From a checkpoint of a small sound classifier.
Model: log mel input, depths [4, 7, 7], widths [128, 160, 192].
Rows from block 12 of a small sound classifier, named by matrix and row number. Rows with one number belong to one channel. Each number is 128 + 32 x the weight over its row's rms, rounded and kept within 0 to 255. All counts start at 0. After the name is the row's rms in percent of the matrix's.
Before each channel's rows are labels from the 100 clips, of 14848, where the channel reaches its highest value: "top examples" is what is common among them; "loudest band" is the band of the loudest frequency at the time of the peak. Only what is clearly more common there than usual is listed. The data: acted Russian speech (Dusha).
# convs0: first width-9 conv (model.blocks.12.convs.0.weight, 192x192x9, each kernel summed), inputs 0-95
# convs1: second width-9 conv (model.blocks.12.convs.1.weight, 192x192x9, transposed, each kernel summed), outputs 0-95

top examples: emotion: angry
loudest band: 500 to 1000 Hz
convs0.172 097 [122 159  81 143 107 206 105 139 146 188 156 236 143 136  79 123 153 123  86 116 127 197 141 128 119 110 110  91 115  71 120  95 106 101 114 187  98  98 116  85 141 167 168 149 158 169 128 189 168 141 149  93 125 119 104  59 111 140 130 183 103 161 167 158 106 157 143 221 137 168 170 125 147 163 140 144 130 146 129 149 180  98 106 131  99  88 153 165 147 142 166  79 132  85  79 148]
convs1.172 093 [109  84 130 122 130 122 133 172 114 127  75  92 102 166 126 196 119 102 109 180 142 144 158 114 166 122 123 154 118 150 110  98 134 149 107 107 103 108 136 111 169 125 136 143 138 113 137 102  80 134 116 139 131 148 151 112 116 129 121  76 157 126 148 133 102 103 149 162 136 141 133  82 206 112  97 108 170 206 149 129 111 130  99 137 126 112 124 138 210 131 151  98 161  64 154  93]

top examples: emotion: sad
loudest band: 250 to 500 Hz
convs0.88 107 [157 141 156 113 103 111 165 118 146 228 177 114 125  31  91  72 107 201 122 176 141 122 107 119 120 141 125 163  88  98  97 100 126 129  80  92 127 153 160 122 126  89  97 144 126 145 142 106 173 114 133 114 142  84  89 135 107 160 145  94 125 134 113 126 121 208 141  98 141 140 114  54 173 124 109  71  63 153 119 141 168 106 163 143 141 123 107 125 132 112 151 106 126 150 142 130]
convs1.88 100 [134 144  78 155 170 116 188 149 158 170 109 212 108 192 141 112 122 182 158 128 109 105 134 161 156  96 101 171 143 118 161 184 117 114 131 133  81 126 132  92 184 134  85 132  84 106 154 104 117 179 202 219 101 125 124 137 152 118 122  68  97 149 140 114 171 165  61 123 100 101 117 123 112 146 169 180 134 110  87  85 184 165 159 136 145 186 116 138 129 100 118 131 121 113 137 133]

top examples: emotion: sad
loudest band: 250 to 500 Hz
convs0.71 104 [165 133 104 159  75 131 159 108 103 217 129 137 100 118 188 128  76 131 105 112  79 126 108 104 130 140 147 191 156 159 115 108 115 177  94  95 128  92 140 126 150 101 111 126 105 168 156 148  86 182 144 142 128  89  75 124 127 116 102 163 131 201 136  89  97 146 158 131 194 135  78  93 130 131 164  68 116 211 143 144 103 127 118 137 125 203 152 117 160 216 105  83 144 103 143 109]
convs1.71 097 [166 169 127 108 155 143 147 114 153 133 108 179  66 109 128  84 146 131 119 122 145 171 144 115 127  62  99  93 138  98 214 119 158 109 158 110  57 128 219 108  59 143 113 115  99 121 136 115 131 116  91 134 130 143  55 127 108  43  74 151 116 120 100 159 156 100  57 107 103 139 145 118 160 113 122 184 134 109 140  72 106  58 155 101 126 107  98 116 104  75 134 189  81 134  87 196]

top examples: emotion: neutral
loudest band: 250 to 500 Hz
convs0.102 099 [119  94 125 109  77 116 117 164 167  86  78 144 110 144  93 122 154 164 166 203  69 141 148 142 155 125 117 169 143  85  94 105 165  96 120 105 140 140 136 127 115  77 120 148 144 127 163 178  91  77 141  86 161 106 158 130 156 106 111  99 103  54  86 106 118  40 124 125 129 160 187 164 132  78 127 125  85 129 142 181 135 163 125 119 173 145  85 151 113 102 116  93 208  95 117  72]
convs1.102 108 [ 92 120 149 136  47  70 119 149 167 180 178 131 174 145 141 116 125  53  82 146 137  79 154 111 127  91 147 202 157 147 121 112 142 139 126 135 107 114 140 149 101 113 115 127 189 104 177 128 189  61  33 143 102 122  74 112 191 117 116 103  82 142 142 144 135 125 126 104 184  74 111 144 139 132  98 102  66 162 151 142  83  85 106  92  96  96  80 138 101 128 127 148 158  73 178 209]

top examples: emotion: sad
loudest band: 250 to 500 Hz
convs0.176 094 [136 130 138 195  99 130  77  60 135 125 152  92 103 140 138 202 103 119 148 128 117  65 104  93 155 154 110 132 132 174 145 132 194  90 137 110  97 170 142  89 141  96 149 125 123 112 141 125 140 151 191 115 140 110 146 156 176 147 145  81 148 118 164 127 111 141 120 108 188 201 133 146 124 131 146 105 134  90 130 120 155 140 116 108 118 103 159 118 133 111 119  83 176 141 134 182]
convs1.176 093 [152 152  81 113 113 112 136  55  80 128 107 119 175  68 108 118 126 110 171 108 115 106 135 116  34 151 147 182 108 116 126 146 144 171 119 141 169 106  93 164 145  88 129 146 151 103 128  90 161 126  94 146 204 134 137 168 162 104 203 174  87 127 122 122 142  84 127 130  85 107 131 116 146 113 122 121 155 129  88 159 111  90 141 119  94 143  93 113 164 131 108 131 169 123 148 105]

top examples: emotion: positive
loudest band: 500 to 1000 Hz
convs0.139 101 [121  98 191 167 120 100 150  69  77 117 148  75 168 126 142 127 163 153 107 114 182 160 106 175 204 108 140 152 146 116 201 177 119 153 165 149 131 119 135 148 131  28  99 142 139  86 116 106 157 163  98 134  87 162  97 129 130 143 143 107 130 151  74 135 118 114 192 154  98 128 109 112 186 145 104 139  61 137 145 138 152 140 115 142 122 116 168 146 155 125 140 150 100 146 116 113]
convs1.139 097 [153 100 132 108 162 135 137 113 124 148  90 100 108  55  92 121 169  72 116 138 148 119 109  62 134 139 123 114 135 144 216 149 120 134 146 140 162 121  96  99  67 176 109 104 110 127 108 118 143 168 148 119 113 110 200  86 139 104 106 182 123 106 126 120 124  88  63 162 121  93 126  81  81 125  77 111 162  97  89 183 134 112 135 124 104 183 157  21 121 174 161 120 157 107 115 138]

top examples: emotion: angry
loudest band: 500 to 1000 Hz
convs0.53 089 [175 180 164 104 209 148 104 123 122 123 123 184  63  98 128 139 132 114 129 145 110 143 156 107 142 114 150 121 145 100 125 122 159 106 127 115 130 121 120 103 223 105 167 128 170 152 204 123 151 109 102 105 148 177 172 140 131 108 115 114  66  90 143 150 126 122 126  72  57 150 188 114 122 152 116 120 168 141 109 145  42 106 112 113 106  80 172 138 146 119 144 147 114  58 110 109]
convs1.53 099 [123 179 169 154 128  86  76  81 130 185 148 137 127 193 133 150 153 200 104 123 111 112 126 104 164 130 123 192 127 174 103 137 154 119 145 156 138 140 115 108  95  93 131 161 192 123 122 105 166 100 147 156 121 120  93  84  63 147 166  66 110  88 125 158 126 100 131 173 102 134 144 164  94 100 191 122  67 117 152  97 151 147 159  88 103 119  92 126 158 112 150  97 126 152 134 112]

top examples: emotion: positive
loudest band: 500 to 1000 Hz
convs0.170 109 [120 138 161 133  83  91 100 173 120 158 105 153 119 101 129 132  96 115 124 132 113 100 107 125  98 101 102 121 131 206 170 164 134 106 175 111 154 124 137 193 103 152 134 101 194 125 100 142 137 133 105  73  86 143 151 176 136 156 101 110 127 114 204  77 100  80 105  59 125  84 192 206 172 149  74 120  87 123 139  75 149 226 136 132  96  78 166 147 150 181 105 153  97 149  86 124]
convs1.170 108 [153 175  96 187 141  85 120 155 184  90 124 109 127 143  94 167 173 144 136 186 183 117 175 148 133 126 105 156 117 165 161 122 108  98 175 146 126 140  89 128 158 158 111 126 136 172 164 146 165  96 144 158 154 131 105 111 117 146 133 150 151  96  66 146  96 134 145  85 187 162  82  89 144 168  78 134 114 157 147 133  88 130 132 138 132 164 154 175  78 182 182 136 136  73 139  73]

top examples: emotion: angry
loudest band: 500 to 1000 Hz
convs0.141 095 [100 115 147 101 133 144 170  94 112 120 125 115 138  78 180 115  86 158 164 139 112 102 116 152 168 133 110 128  87 142 136 146 112  61 142 115 132 146 126 173 134 158 107 170 168  82 129  41 120  92 175  80 141 111 153 142 129  97 126 102 139 131 140 144 150 134 175 108 103 152  77 147 148 139 158 108  93 130  90 159 111 110 159 144 158 114  65  91 152 206  90 190 117 109 132 151]
convs1.141 098 [151  99  85 141 144 116 140 151 140 223 151 119 159  95 106 137 107 104 146 101  93  98  75 113  69  89 100  83  87  95 128  67 187 137 134 181  81 104  50 111 156 119  96 133 169 156 104  96  79 169 122 137 136 144 116 113 148 124 148 101 118 137  86 195 118 147 203 122  96 134 127 118 137 185 149 139 119 128 128 113 114 168  83 101  23  93 158 115 118  43  48 147 135 143 173 144]

top examples: emotion: positive
loudest band: 500 to 1000 Hz
convs0.123 094 [108 123 149 148 132 130 134 127 122 163 143 200 106 128 133 100 152 114 137 145 148 148  99 100 203 144 130 171 111  72 118 175 128 151 132 132 157  65 128 153  99 123 127 175 150 126 109  82 110 152  60 137  85 108 145 106 128 172 127 112 117 192 107 137  86 144  96 126 145 152  94  73 141 107 166 103 112 150  89 136 182 118 149 150  89 100 125 195 136 129 196 118 144 118 101 109]
convs1.123 098 [112 121 178 184 108 101  88  75  97  91  69  99 145 150  95 150 130 101 150 147 181 130 122 143 169 113 169 147 163 141 168  85  60 114 161 140  99 135 112 160  81 146 131 122 120 144 144 171 175 161 167 154 179 158 135 165  16  86 112 148 124 159 115 128 138 160 133 128  91  81  87 129  86 154 139 129 104 210 124 120 128 120 132 146 201  91 151 107 127 115 182 120 170 129 152  74]

top examples: emotion: positive
loudest band: 500 to 1000 Hz
convs0.173 096 [113 116  78  83 152 145  94 129 235 134 160 105 126 137 136 161 110 165 102  36 110 109 172  94 141 121 119 175 146 114 235 105 148 167 142  75 154 123  59 117 181  83 115 139 111 110  67 117 126  96 110 148  81 136 115  94 110 133 155 137  99 142 135 106 106 170  79 114  78  44 166 112 170 105 164 123 106 103 114 107 150 156 116 168 144 142 125 161  90  54  86 112 109 102 152  87]
convs1.173 104 [115 174 184 137 127  74 132 117  85 131 148  87 133 142 146 133  87 131 152 115 119 144 177 135  94 197 166  43 110 116  68 102 105 107 178 119 123 141  69 120 169 138 126 171 126 128  62 102 104 135  86 103 122  76  67 101 113  91  75 113 160 159 115  72 105 187 184 164 120 141 159 139 167  90 134  85 119  86 192 161 168 123  85 129 153  73 135 125 130 148 174  71 134  68 153 107]

top examples: emotion: sad
loudest band: 1000 to 2000 Hz
convs0.191 103 [107  85 113 100 150 136 133 150 151 166 170 133 103 147 136  72  44 151 158 210 164 215  50 108 161  88  77 174 171  85 108 178 150 124 190 128  78 131 159 159  79 100  82 105 147  85 118  92 124  99 149 143 192 101  79  91 140 121 134 136 154  79 107 207 126  97 152 151  84 196 131 174 133 141 129  82 212 129  87 147 122  97 110  96 103 135 131 156  97 184  91 108 147 124 130 122]
convs1.191 106 [145  86 103 120 138 184 121 109 107  88  92 150 104 109  86 107 157 147 102 128 127  88 137 144 133 123 165 129 151 132 138 147 137  66 124 141 117 134 181 121 154 124  80 109 124 172 132 138 117 219  94 140  45 149 146 112  89 162 105 134 128 149 131 176 137 180  91 107 159 129  74 120 229 146  96 131 136 146 166 106 140 121 130 113 113 167  93  86 146  89 163 135 123 129 151 114]

top examples: emotion: sad
loudest band: 250 to 500 Hz
convs0.179 101 [103  95 138 120 161 140 136  92 169 124 102  77 160 107 133 106 172 116 124  84 131 140 128 163  99 150 119 168 174 115 105  86 115 175 174 107  76 191  98 108  94 158 131 137 198 104 112 126 167 114 148 192 185 217 117 178 194 140  90 101 117 196 167 170  99  48 100 106 161 143 124 130 148 139 136 130 129 148 104 105 171  68 135 113 148 162 113 130  99 177 104  99 105 230 120 150]
convs1.179 105 [122 111 158  86  89 208 158 121 106 134 126  84 142 101 136 149 114 110 110 119 120 141  94 138 121 153 137 125 119 170 141 148 123 109 108 130 130  93 124 138 149 136  93 112 129 126 137 136 119 175 165 184 151  90 178 152 120 163 124 134 181 156 148 132 119 113 159 114 202  82 135 145 131 155 116  99 130 124 145 106 133  89 139 119  92 142 125 178 113 102 151 193 185 100 245 194]

top examples: emotion: positive
loudest band: 250 to 500 Hz; 500 to 1000 Hz
convs0.35 099 [147 246 127 140  80 100 102 103  98 118 102 143 146 184 183 120 122 129 109 181 104 112  98 128  96 173 109 145 140 139 115 105 167 100  90  75  76 119 116 141 152  72 179 114  82  99  77 132 157  99 134 128  72 124 150 107 119 153 122 126 125 105 133  70 145 136 100 138 122  88 169 162 123 137 122 150 100 130 126 160 125 183 154 143 164 104  76 171 132 158 124 124 165 113  98 114]
convs1.35 095 [217 104 144  95 130 115 120 131 180 131 173 153 135  88  96 134 110 127  83 119 168 147 103 116  74 124  82 141 137 156 132 105  99 138 152  80 148  63 144 177 149 221 130 118 111 175 160 124 184 121 123  67 127 149  92 129 104  92 121 108 110 117 163 127 130 135  30 137 146 149 107 144 139 142 144 101 137 120 139  88 126 210 122 101 165 102  97 132 167 131 135  86 143 201  73 188]

top examples: emotion: positive; emotion: angry
loudest band: 500 to 1000 Hz
convs0.163 103 [128 160 187 135  75 182 109 137 111 186 141 148 111  97 114 105  67 112 146 171  96 148 137 121  85 114  89 128 124 161 126 117  91 107 112 117  71 128  98  84  86 121 189 108  84 119 152 118 143  55  93 133 117 138  63  55 137 163  96 116  97 107 102 116 151 223 116 106 142 158 129 126 103 132 201 124 126 109 108 162 149  90 130 105 107 153 134 138  99 111  84 138  56  62 108 131]
convs1.163 101 [170 104 165 134 127 117 134 139 117  95 128 139  91 132 129 145 134 116 182 117  77 128 163  54 130 142  98  43 123 137 109  95 120 110  50 117 117 136 195 152 183 131  60 130 106 103 137 116  98 197 196 171 157 140 123 155 160 131 164 139  87  82 141 111 133 163  68 130 127 146 149 159 156 152 131 148 135 101 117 124  98 164 116 103 180  87 121 105  72 165  93 143 173 134 138 145]

top examples: emotion: sad
loudest band: 250 to 500 Hz
convs0.117 100 [108 144 162 132 129 127 137 147  89 104 119 121 145 128 108  87 153  89 102 111 161 143 157 104  85 177 139 128 129 144 132 151 124 106 100 192 152 118 139 103 113  83  95 124 113 165 128 130 102  90 119 118 172 130 159 240 182  90  92  92 128  78 135 158 113 128 137 167 166 135 102 137 132  96 132 126  93  90 201 125 156 136 200  97 161 173 161 112  71 130 121  93 139 170 132 157]
convs1.117 094 [163  85 108 124 100 141 149  77 183 119 186 140  86 104 125 149 129  79 141 100  95  90 140 103 124 189  91 175 170 167  86 175  70 105  84 106  44  84  96 109  95 139 112 120 138 140 117 139 158 138 128 205 182 138 150 142 113  89  89  88 108 120 152 148  94 112 128 122 122 105 124 158  72 150 104 121 120 115  49  94 102 130 149 102 128 149  90 154 158 117 158 114 157  94 235 108]

top examples: emotion: sad
loudest band: 250 to 500 Hz
convs0.169 092 [ 84 152 116 132 149 139  95 133 128 132 134 160  60  91 167 127 132 172  75 136  98  75 137 166  78 147 121 145 115 119 185 137 156 109  94 137 165 157 109 150 118 129 159 142 121 108  98 179 103 142 138 136 145 117  73 186 156 140 169 123 112 123 113 134  96  71 135 101 139 150 124  84 105 143 135 176 135  90 177 110 153 134 167  68  99  89 140 139 100 125  86 174 134 144 140 131]
convs1.169 088 [ 81 110 109 130 114 101  65 153 141 133 131 141 128 203 130 126 117 158 118 149 119 166 130 100 131 110 178 112 154  94  98 161 115 125 125 114  85 152 135 112 125 137 122 171 141 115 175 165 206 103 109 187 214 109 198  81 120 118  97 125 174 116  78 152 161 143  70 134 139 125 140  88 101 160 124 115 146 166 140 126 100 136 132 129 114 144  97  62  88  72 196  58  92 117 178 175]

top examples: emotion: sad
loudest band: 250 to 500 Hz
convs0.146 099 [126 137 125 148  94 131  87  74 123 117 170 118 126 101  59 111 116 152 167  87 127 127  91 108 101 168 151 149 129 113 127 102 155  89 124 142 148  80 110  96 136  68  79 142  89 159 101 105 112 163 110 115 116 110 125 141 152 102 158 113 147 161 100 159 127 159 127 108 156 109 131 119  97  87 159 158 101 137 165 100 146 132 150 130 145 117 171 165 147  97 149 146 114 113 149 117]
convs1.146 098 [126 110 116 102  92 133  80 136 161  99 154 150 120  97 179  98  80 156 111 128  47 160  93 172 124  86 149 126 166 106  77 180 109  60 151 112 160 180 159 104 155 141 158 132 129  89 149 133 175  68 187 234 188 160 160 185 103 105 146 150 126 170 110 132 137  96 133  85 152 114 107  73 123  75 111 111 164  73 145 149 109 107 121 111 150  73  86 141 171 125 107 162 190  97 165 164]

top examples: emotion: positive
loudest band: 500 to 1000 Hz
convs0.134 108 [121 174  59  83 109 167 111 143 166 147 137 170 115 161 152 141 122 167  97 130 113 134 132 127 170 155 132 143 143 152 101  97 136  98 148  82 138 136 126 129 175  88  92 154 171 131  86 147 113  84 161 109 102 115 138 145 182 131 128  77 125  96  72 114 123  97 124 104  99 169 168 141 181  85 104 113 163 163 187 122 156  94 101 171  78 213  78 121  96  90 164 148 153  66 111 137]
convs1.134 104 [153 119 145  73 149 116 119 174 143 110 127 145 133 118  87 118 188 117 150 198 126  97 131 148  72  74 110 149 154 188 154 117  86  95 185 144  77  89 155 142  73  94  70 176 146  77 147 100  42 108 120  72 104 145 106  77  97  53 149 114 131  94 129 147 117 188 108 131 124 117 155 126 109  81 103  83 150  79  92 120 104 155 118 119  84 128  88  81 102 151 168  71 176 102 179 139]

top examples: emotion: sad
loudest band: 250 to 500 Hz
convs0.79 102 [129 130 124  61 121 174  81 166 159 101  88  70  88 148  94 147  96 105  88 130 157 100 140 126 175 226 133 136 101 141 137 114 107 120  91 144 107 174 130 182 135 160 142  80 148 130 108 165 113 138  53 189  88 138 149 124 123 107 153 103 110 151 118 185 110 110 117  62 136 153  83 156  90 135  82 139  88  91  73 150 143 165 144 164 150 161  99 156 131 137 182  99 127 126 184 139]
convs1.79 096 [ 67 118 107 180 123 111 126 132 127 169 122 114 123 180 147  74 176 101 149 140 151 143 120 118 130  86 128 172 159 192  60 151 101 114 158 150 145 121 123 192  86 153 113 131  96 105 175  64 173 111 154 124 137 130 170 169 145 160  69 164 152 171  93  94 114  83 120 128 159 123 136 135 125 140 132 129  73 113 112  72  81 114 136 125 175  69 164 142  81 160 162 139 116  59 133 136]

top examples: emotion: angry
loudest band: 500 to 1000 Hz
convs0.23 097 [ 80 166  97 129 116 101  75 104 104 118  97 124 128 162 101 162 124 129  60 151  53 171 127 121 131  71 139 165 149 101 105 186 170 149  61 127 103  99 139 121 164 117 103 145 163 108 198 151 100 175 161 129  92  76 116 129 108  98 154 152 125 122 142 115 129 191  80  99 145 101  98 158 153 112 152 160 107 160  84 141 105 124 119  76 120 127 189 151 112 176 153  85  97 170 144 108]
convs1.23 099 [ 93 131 130 135 147 128 109 165  91 151  91 107 129 109 130 105 111  84 171 158 104 150 180  48 143 125 146 103 144 101  99  66 128  85 126 166 159 165 161 130 177 132 195 145 130 123 198 127 167 122  95 118 135 169 130 119 111  84  91 156 138  78 153  95 174  86 193 149 142 125  88  92 133 186 135 151 127 103 176 131 125 110 140 151 136 152 170 193 163  89 153 101 139  90 119 155]

top examples: emotion: neutral
loudest band: 250 to 500 Hz
convs0.183 099 [104 114  78 123  50 115 143 143 160 121 142 145 180  40 137 167 116  90 211 133 114 156 154 133 114 125  85 205 128  77 136 122 122  91 102 106  83 130 122 116  96 124 147 128 124 113 130 161 102  52 101 121  89 140 102 113 129 116 154 163 179  98 156 136 131  46 144 107 135 131 134 128 108  96  55 100 121 140 131 138 142  84 113 178 113 174 100 152 148 113 129 133 114 172 192 130]
convs1.183 099 [134  90 126 146 146 154 122 149 127 111  96  69 145 142 129 100 130 143  59 163 139 110 129 182 191 104 125 153  89 141 145  92 140 123 122 102 120 136 162 109 144 124 225  71  82  89 183 171 145  84 177 141 103 134 128 141 149 191 132  92 138 128 121 128 174 158 118  79 137 124 125 118 188 144 137 111 118 128 107 158 209 114 105 150  93 123 132 132 188 110 128  88  82 169 137  87]

top examples: emotion: positive
loudest band: 500 to 1000 Hz
convs0.129 108 [103 110  51 114  97 120 151 142 113  66  69 160  56 115 153 123 114 128 128 157 133 174 107 119 147  86 120 142 116 108 160 134 123 167  96 125 154 141 112 135 106 154 164 138 157 127  83 177 143 124 153  81 125 159 128 223 186 126 125  74 190 126  50  88  66 129 127 110 130 140 100  88  79 134  99 151 206 113  89 132 123  90 120 157 179 117 100 148 128 155 182 142 146 171  85  95]
convs1.129 108 [ 92 115 102 101  76 115 154 130 123 127 127 151 110 114 153 104 128 122 128 134 100 132 139  73 114 137  97 168 151 114 119 180 110 168  72 117 139  77 146 136 158 177 141 127 168 128 184 153 116 146 112 150 144 132 117 128 116  99 142 149 140  45 170 144 123 101 120 124 172 122 141 229 166 121 156 171 145  82  82 124  85 119 146 180 181 132 130 104  60 165  77 108 104 142 121 189]

top examples: emotion: neutral
loudest band: 500 to 1000 Hz
convs0.126 087 [135  82 132 239 148  80 192 122 130  94 118 175 140 135 142 125  65 166 101 105 112 109  49 116 139 108 117  85 116 127 145 123 128 127 170 182  56 174 174 153 144 130 211 117 156 143 112 183 199 113 110  97 121 124 142 103  81 113 101  98 133 176 146 138  91 121 101 134 142 133 121 101 127 131 135 129 132 131 135 153 133 126 156 157  88 144 158 114 120 150  95 121 132 109 158 153]
convs1.126 101 [ 99 139 166 160 147  72 141 159 118 164 142 155 141 105 135 145 179 185 166  77 149 140 154 129 195 139 144 145 117 129 110 139 143 128  84 128 117 123  99 168 145 128 154 133 114 130  90 130 192  84  71 156 160 152 147 188 107  89 103 172 151 151 136  64 161 171  97 115 123 149 184 116 153 186 127 169 137  98 106 155 130 122 141 142  93  89 130  96 146 103  90 141  97 156 170 137]