config = dict(
    model='sound classifier',
    dataset='acted Russian speech (Dusha)',
    train_examples=26041,
    n_mels=80,
    hop_length=160,
    input='log_mel',
    spec_augment=False,
    win_length=512,
    targets=['emotion'],
    num_classes=4,
    arch='tc_resnet',
    norm='batchnorm',
    hidden_act='relu',
    depths=[4, 7, 7],
    kernel_size=9,
    stem='single',
    widths=[128, 160, 192],
    loss='binary_cross_entropy',
    init='kaiming_normal',
    residual_init='none',
    optimizer='soap',
    beta2=0.95,
    learning_rate=0.0015,
    beta1=0.95,
    shampoo_beta=0.95,
    eps=1e-08,
    precondition_frequency=50,
    max_precond_dim=1024,
    merge_dims=True,
    one_sided=False,
    adamw_lr_other_params=0.0024,
    max_grad_norm=1.0,
    adaptive_grad_clip=0.02,
    ema_decay=0.995,
    max_steps=7600,
    batch_size=512,
    epochs=149.4,
    lr_schedule='step',
    warmup_steps=380,
    weight_decay=0.1,
    adamw_weight_decay_other_params=0.05,
)
Rows from block 2, named by matrix and row number. Rows with one number belong to one channel. Each number is 128 + 24 x the weight over the matrix's rms, rounded and kept within 0 to 255. All counts start at 0.
# convs0: first width-9 conv (model.blocks.2.convs.0.weight, 128x128x9), inputs 120-127, a 9 kernel for each
# convs1: second width-9 conv (model.blocks.2.convs.1.weight, 128x128x9, transposed), outputs 120-127, a 9 kernel for each
convs0.52 [137 136 104 157 143 133  86 136 144 150 147 115 107 134  93 112  98 133 119 122 179 141 103 102 144 129 121 118  94 138 131 131 145 102 150 134 117 114 143 127 149 123 102 204 118 141 146 140 141 120 105 148 111  97 113 132 144 129 145 101 163 159 137 133 101 165 127 151 115 136 143 116]
convs1.52 [134 165  99 163 144 122 115 116 110 110 105 139 134  85 180 124 134 104 145 115  81  81 138  99 201  98 163 126 117 130 138 148 108 139 118 126 135 149 122 122 115 111 134 152 139 129 134 119 157 125 166 134 130 130 129 102 119 112 143 134 134 124 152 143 165 123  89 163 104 138 110 152]
convs0.53 [140 125 114 109 154 141  90 112 137 129 167 136 136 188 111 120 119 127 103 134 101 104 160 117 118  87 120 107 134 106 133  83 156 127 180 134 129 129 102 142 171 145 128 141  78 131 150 133  97 128 125  87  84 126 104 156 119 148 139 138 109 138 130  93 106 125 135 160 108 143 127 117]
convs1.53 [102 109 113 122 138 119  98 114 155 162 111 106 143 115  87 128 115  81 144 172 135 144 120  95 149 103 174 122 118 182 130  92 120 126 117  95 100 186 109 117 125 146 125 135 169 132 150 153 129 121 171  95 140 119 113 105 134 132 117 157 122 126 121 162  93 126 153 141 153 149  92 129]
convs0.54 [132 150 114 166 129 107 141 131 127 110 147 121 157  95 144 145 110 132  79  96 102  86 143 127  89 113 146 138 130 138 107 122 179  94 137  90  83 129 105 119 141 138 130 127 122 123 121 100 106 136 109 134 139 134 144 163  99  84 128 110  99 132 113 156 145 115 127 110 129  82 124 133]
convs1.54 [100 118 146  79 152  94 120 116 146  93 175  95 150 103 112 130 136 129 136 142 127 142 120  85 125  75 138 117 167  91 109 125 138 187 174 101 136 118 135 132 113 124 113  93 111 154 128 116 136 155 139 127 142 131 136 135 119 146 122  82 147 130 136 136 165  71 113 117 125 107 112 114]
convs0.55 [ 93 137 135 107 147 114 108 159  94 105 148  62 111 174 114 149 184 138  93 105 175  74 128 147 143 118 109 145 115 114 137 100 127 125 117 102 148 105  97 144 129  98 141 169 109 159  87 105 113 115 101 123  81 175 113  95 111 106 177 127 119 147  78 124 134 101  92 157  95 151  86 129]
convs1.55 [112  98 111 158 133 150 110 156 111 104 147 112 107 143  74 163 136 129 146 104  90 137 119 140 170 146 154 158  94 150 138  96  71 130 197 141  84 129 137 159  96 111 134 137 114 117 159  92 122 132 161 120  89 165 125 144 164  80 153 105 122 143 113 126 138  99 149 141 125 103  95 173]
convs0.56 [ 82 133  95 106 157  95  95 156 100 109 124 124 163 167 119 117 143 125 121 122 128 123 134 177 142 144 178 106 119 143 164  99 101 133  86 175 150 135 112  72 132 140 159 126  97  96 122 103 168 117 128 145 159 158 149  49 151 129 124 120  83 138 110  92 147 155 127 109 147 117 108 135]
convs1.56 [112 170 133 177 134 118 169 120 110 108 168 159  56 166 155 164  98 103 161 133 122 148 100 135 177 131 165 148 111 114 164 132 145 103 115 120 136 156 149 145 120 128 112 148 177 153 107 132 171 138 103 138  84 129 127 142 151 140 134 131 157 104 132 109 123 131 146  95 143 173  94 128]
convs0.57 [119 136 164 137 129 155 143 121 135  95 142  92 134 101 117 156 142 124 127 125  86 128 136 133 116 125 112 121 171 154 115 123 140 164 126 172  79 102 139 158 134  95 123 170 151 135 107 114 124 107 157 114 144 130 142 123 101  97 173 180 169 121 133 145 141 125 158 132 139 121 100 126]
convs1.57 [110 133  87 115 135 131  99 145  84 134 141 119  72 121  94 150 155 116 104 145 143 133 101 118 129 131 134 122  90 140 122 122 101 171 123 107 124 106 155 136 176 128 185 155  83 117 147 135 147 104 129 103 140 148 120 125 161 112 148 145 122 123 119 146  92 128 135 138 175 169 105 109]
convs0.58 [152  94 118 123  78 146 114 111 173 163 134 110 129 118 153 129 108 128 146 112 152 164 128 166  93 150 148 158 171 126  85 151 114 115 126 115 137 144 148 116 117 134 116 112 127 119 138 144  94 133 134 158 104 167 126 132  96 135 143  99 140 102 108 150 121  98 139 121 137 117 119 135]
convs1.58 [155 129 132 150 119 128 127 129 132 105 139 144 159  87 124 137 103 160 106 131  87 105 123 126 150 142 137 135 135 149 139 116 124 108 172 161 104  82 133 165 104 135 152 142 101 190 134 164  93 143 140 129 155 136 148 104 133 114 151  84 204 121 133  93 103  76 135 101 137 131 140 119]
convs0.59 [ 93 160 174 149 140 108 126 118 112 178 110  83  97 149 111  85 118 132 125  97  98  78 137  98  88 137  92 126 108 123 139 115 140 124 118 124 149 110 148 175 127 127  98 116 125 112 133 135 107 123 133 120 103 114 131 134 138 107 156 145  91 130 140 104  93  91 118 110 115 170 140 129]
convs1.59 [126 141 144 122 122 144 144 136  91 124 163 133 134 121 137 128 130 117 134 129  96 154 120 110 162 122 122 119 158  77 133 132  83  87  98  86 130 155 109 124 171 148 113  97 109 179 149  92  96 118 125 108 113 137 142 106 119 154 159 136 136 103 127 130 181 120 152  97 169 156 135 108]
convs0.60 [114 123 115 108  98 113 129 133 156 139 135 120 103  79 129 139  98 134 138 121 146 155 169 106 142 146 123 168 116  73  75 176 130 130 171 109 121  93 119 181 143 152 118 159 126 143 147 101  66 156 164 117 122 144 132 136 163 138 161 158 102  89 145  98 173 151  69 193 129 112  69 129]
convs1.60 [ 92 127 133 104 124 144 126 126 108 147 140 113 158 135  55  95 106 109 112 138 109  99 111 118 160 151 113 153 106 149 146 101  59 142 113 119 160 183 140 147  95 131 110 133 159 157 102 122 104 124 133 102 134  95 148 174 161 106 155  98 129 101 106 120 163 148  91 141  93 159 149 134]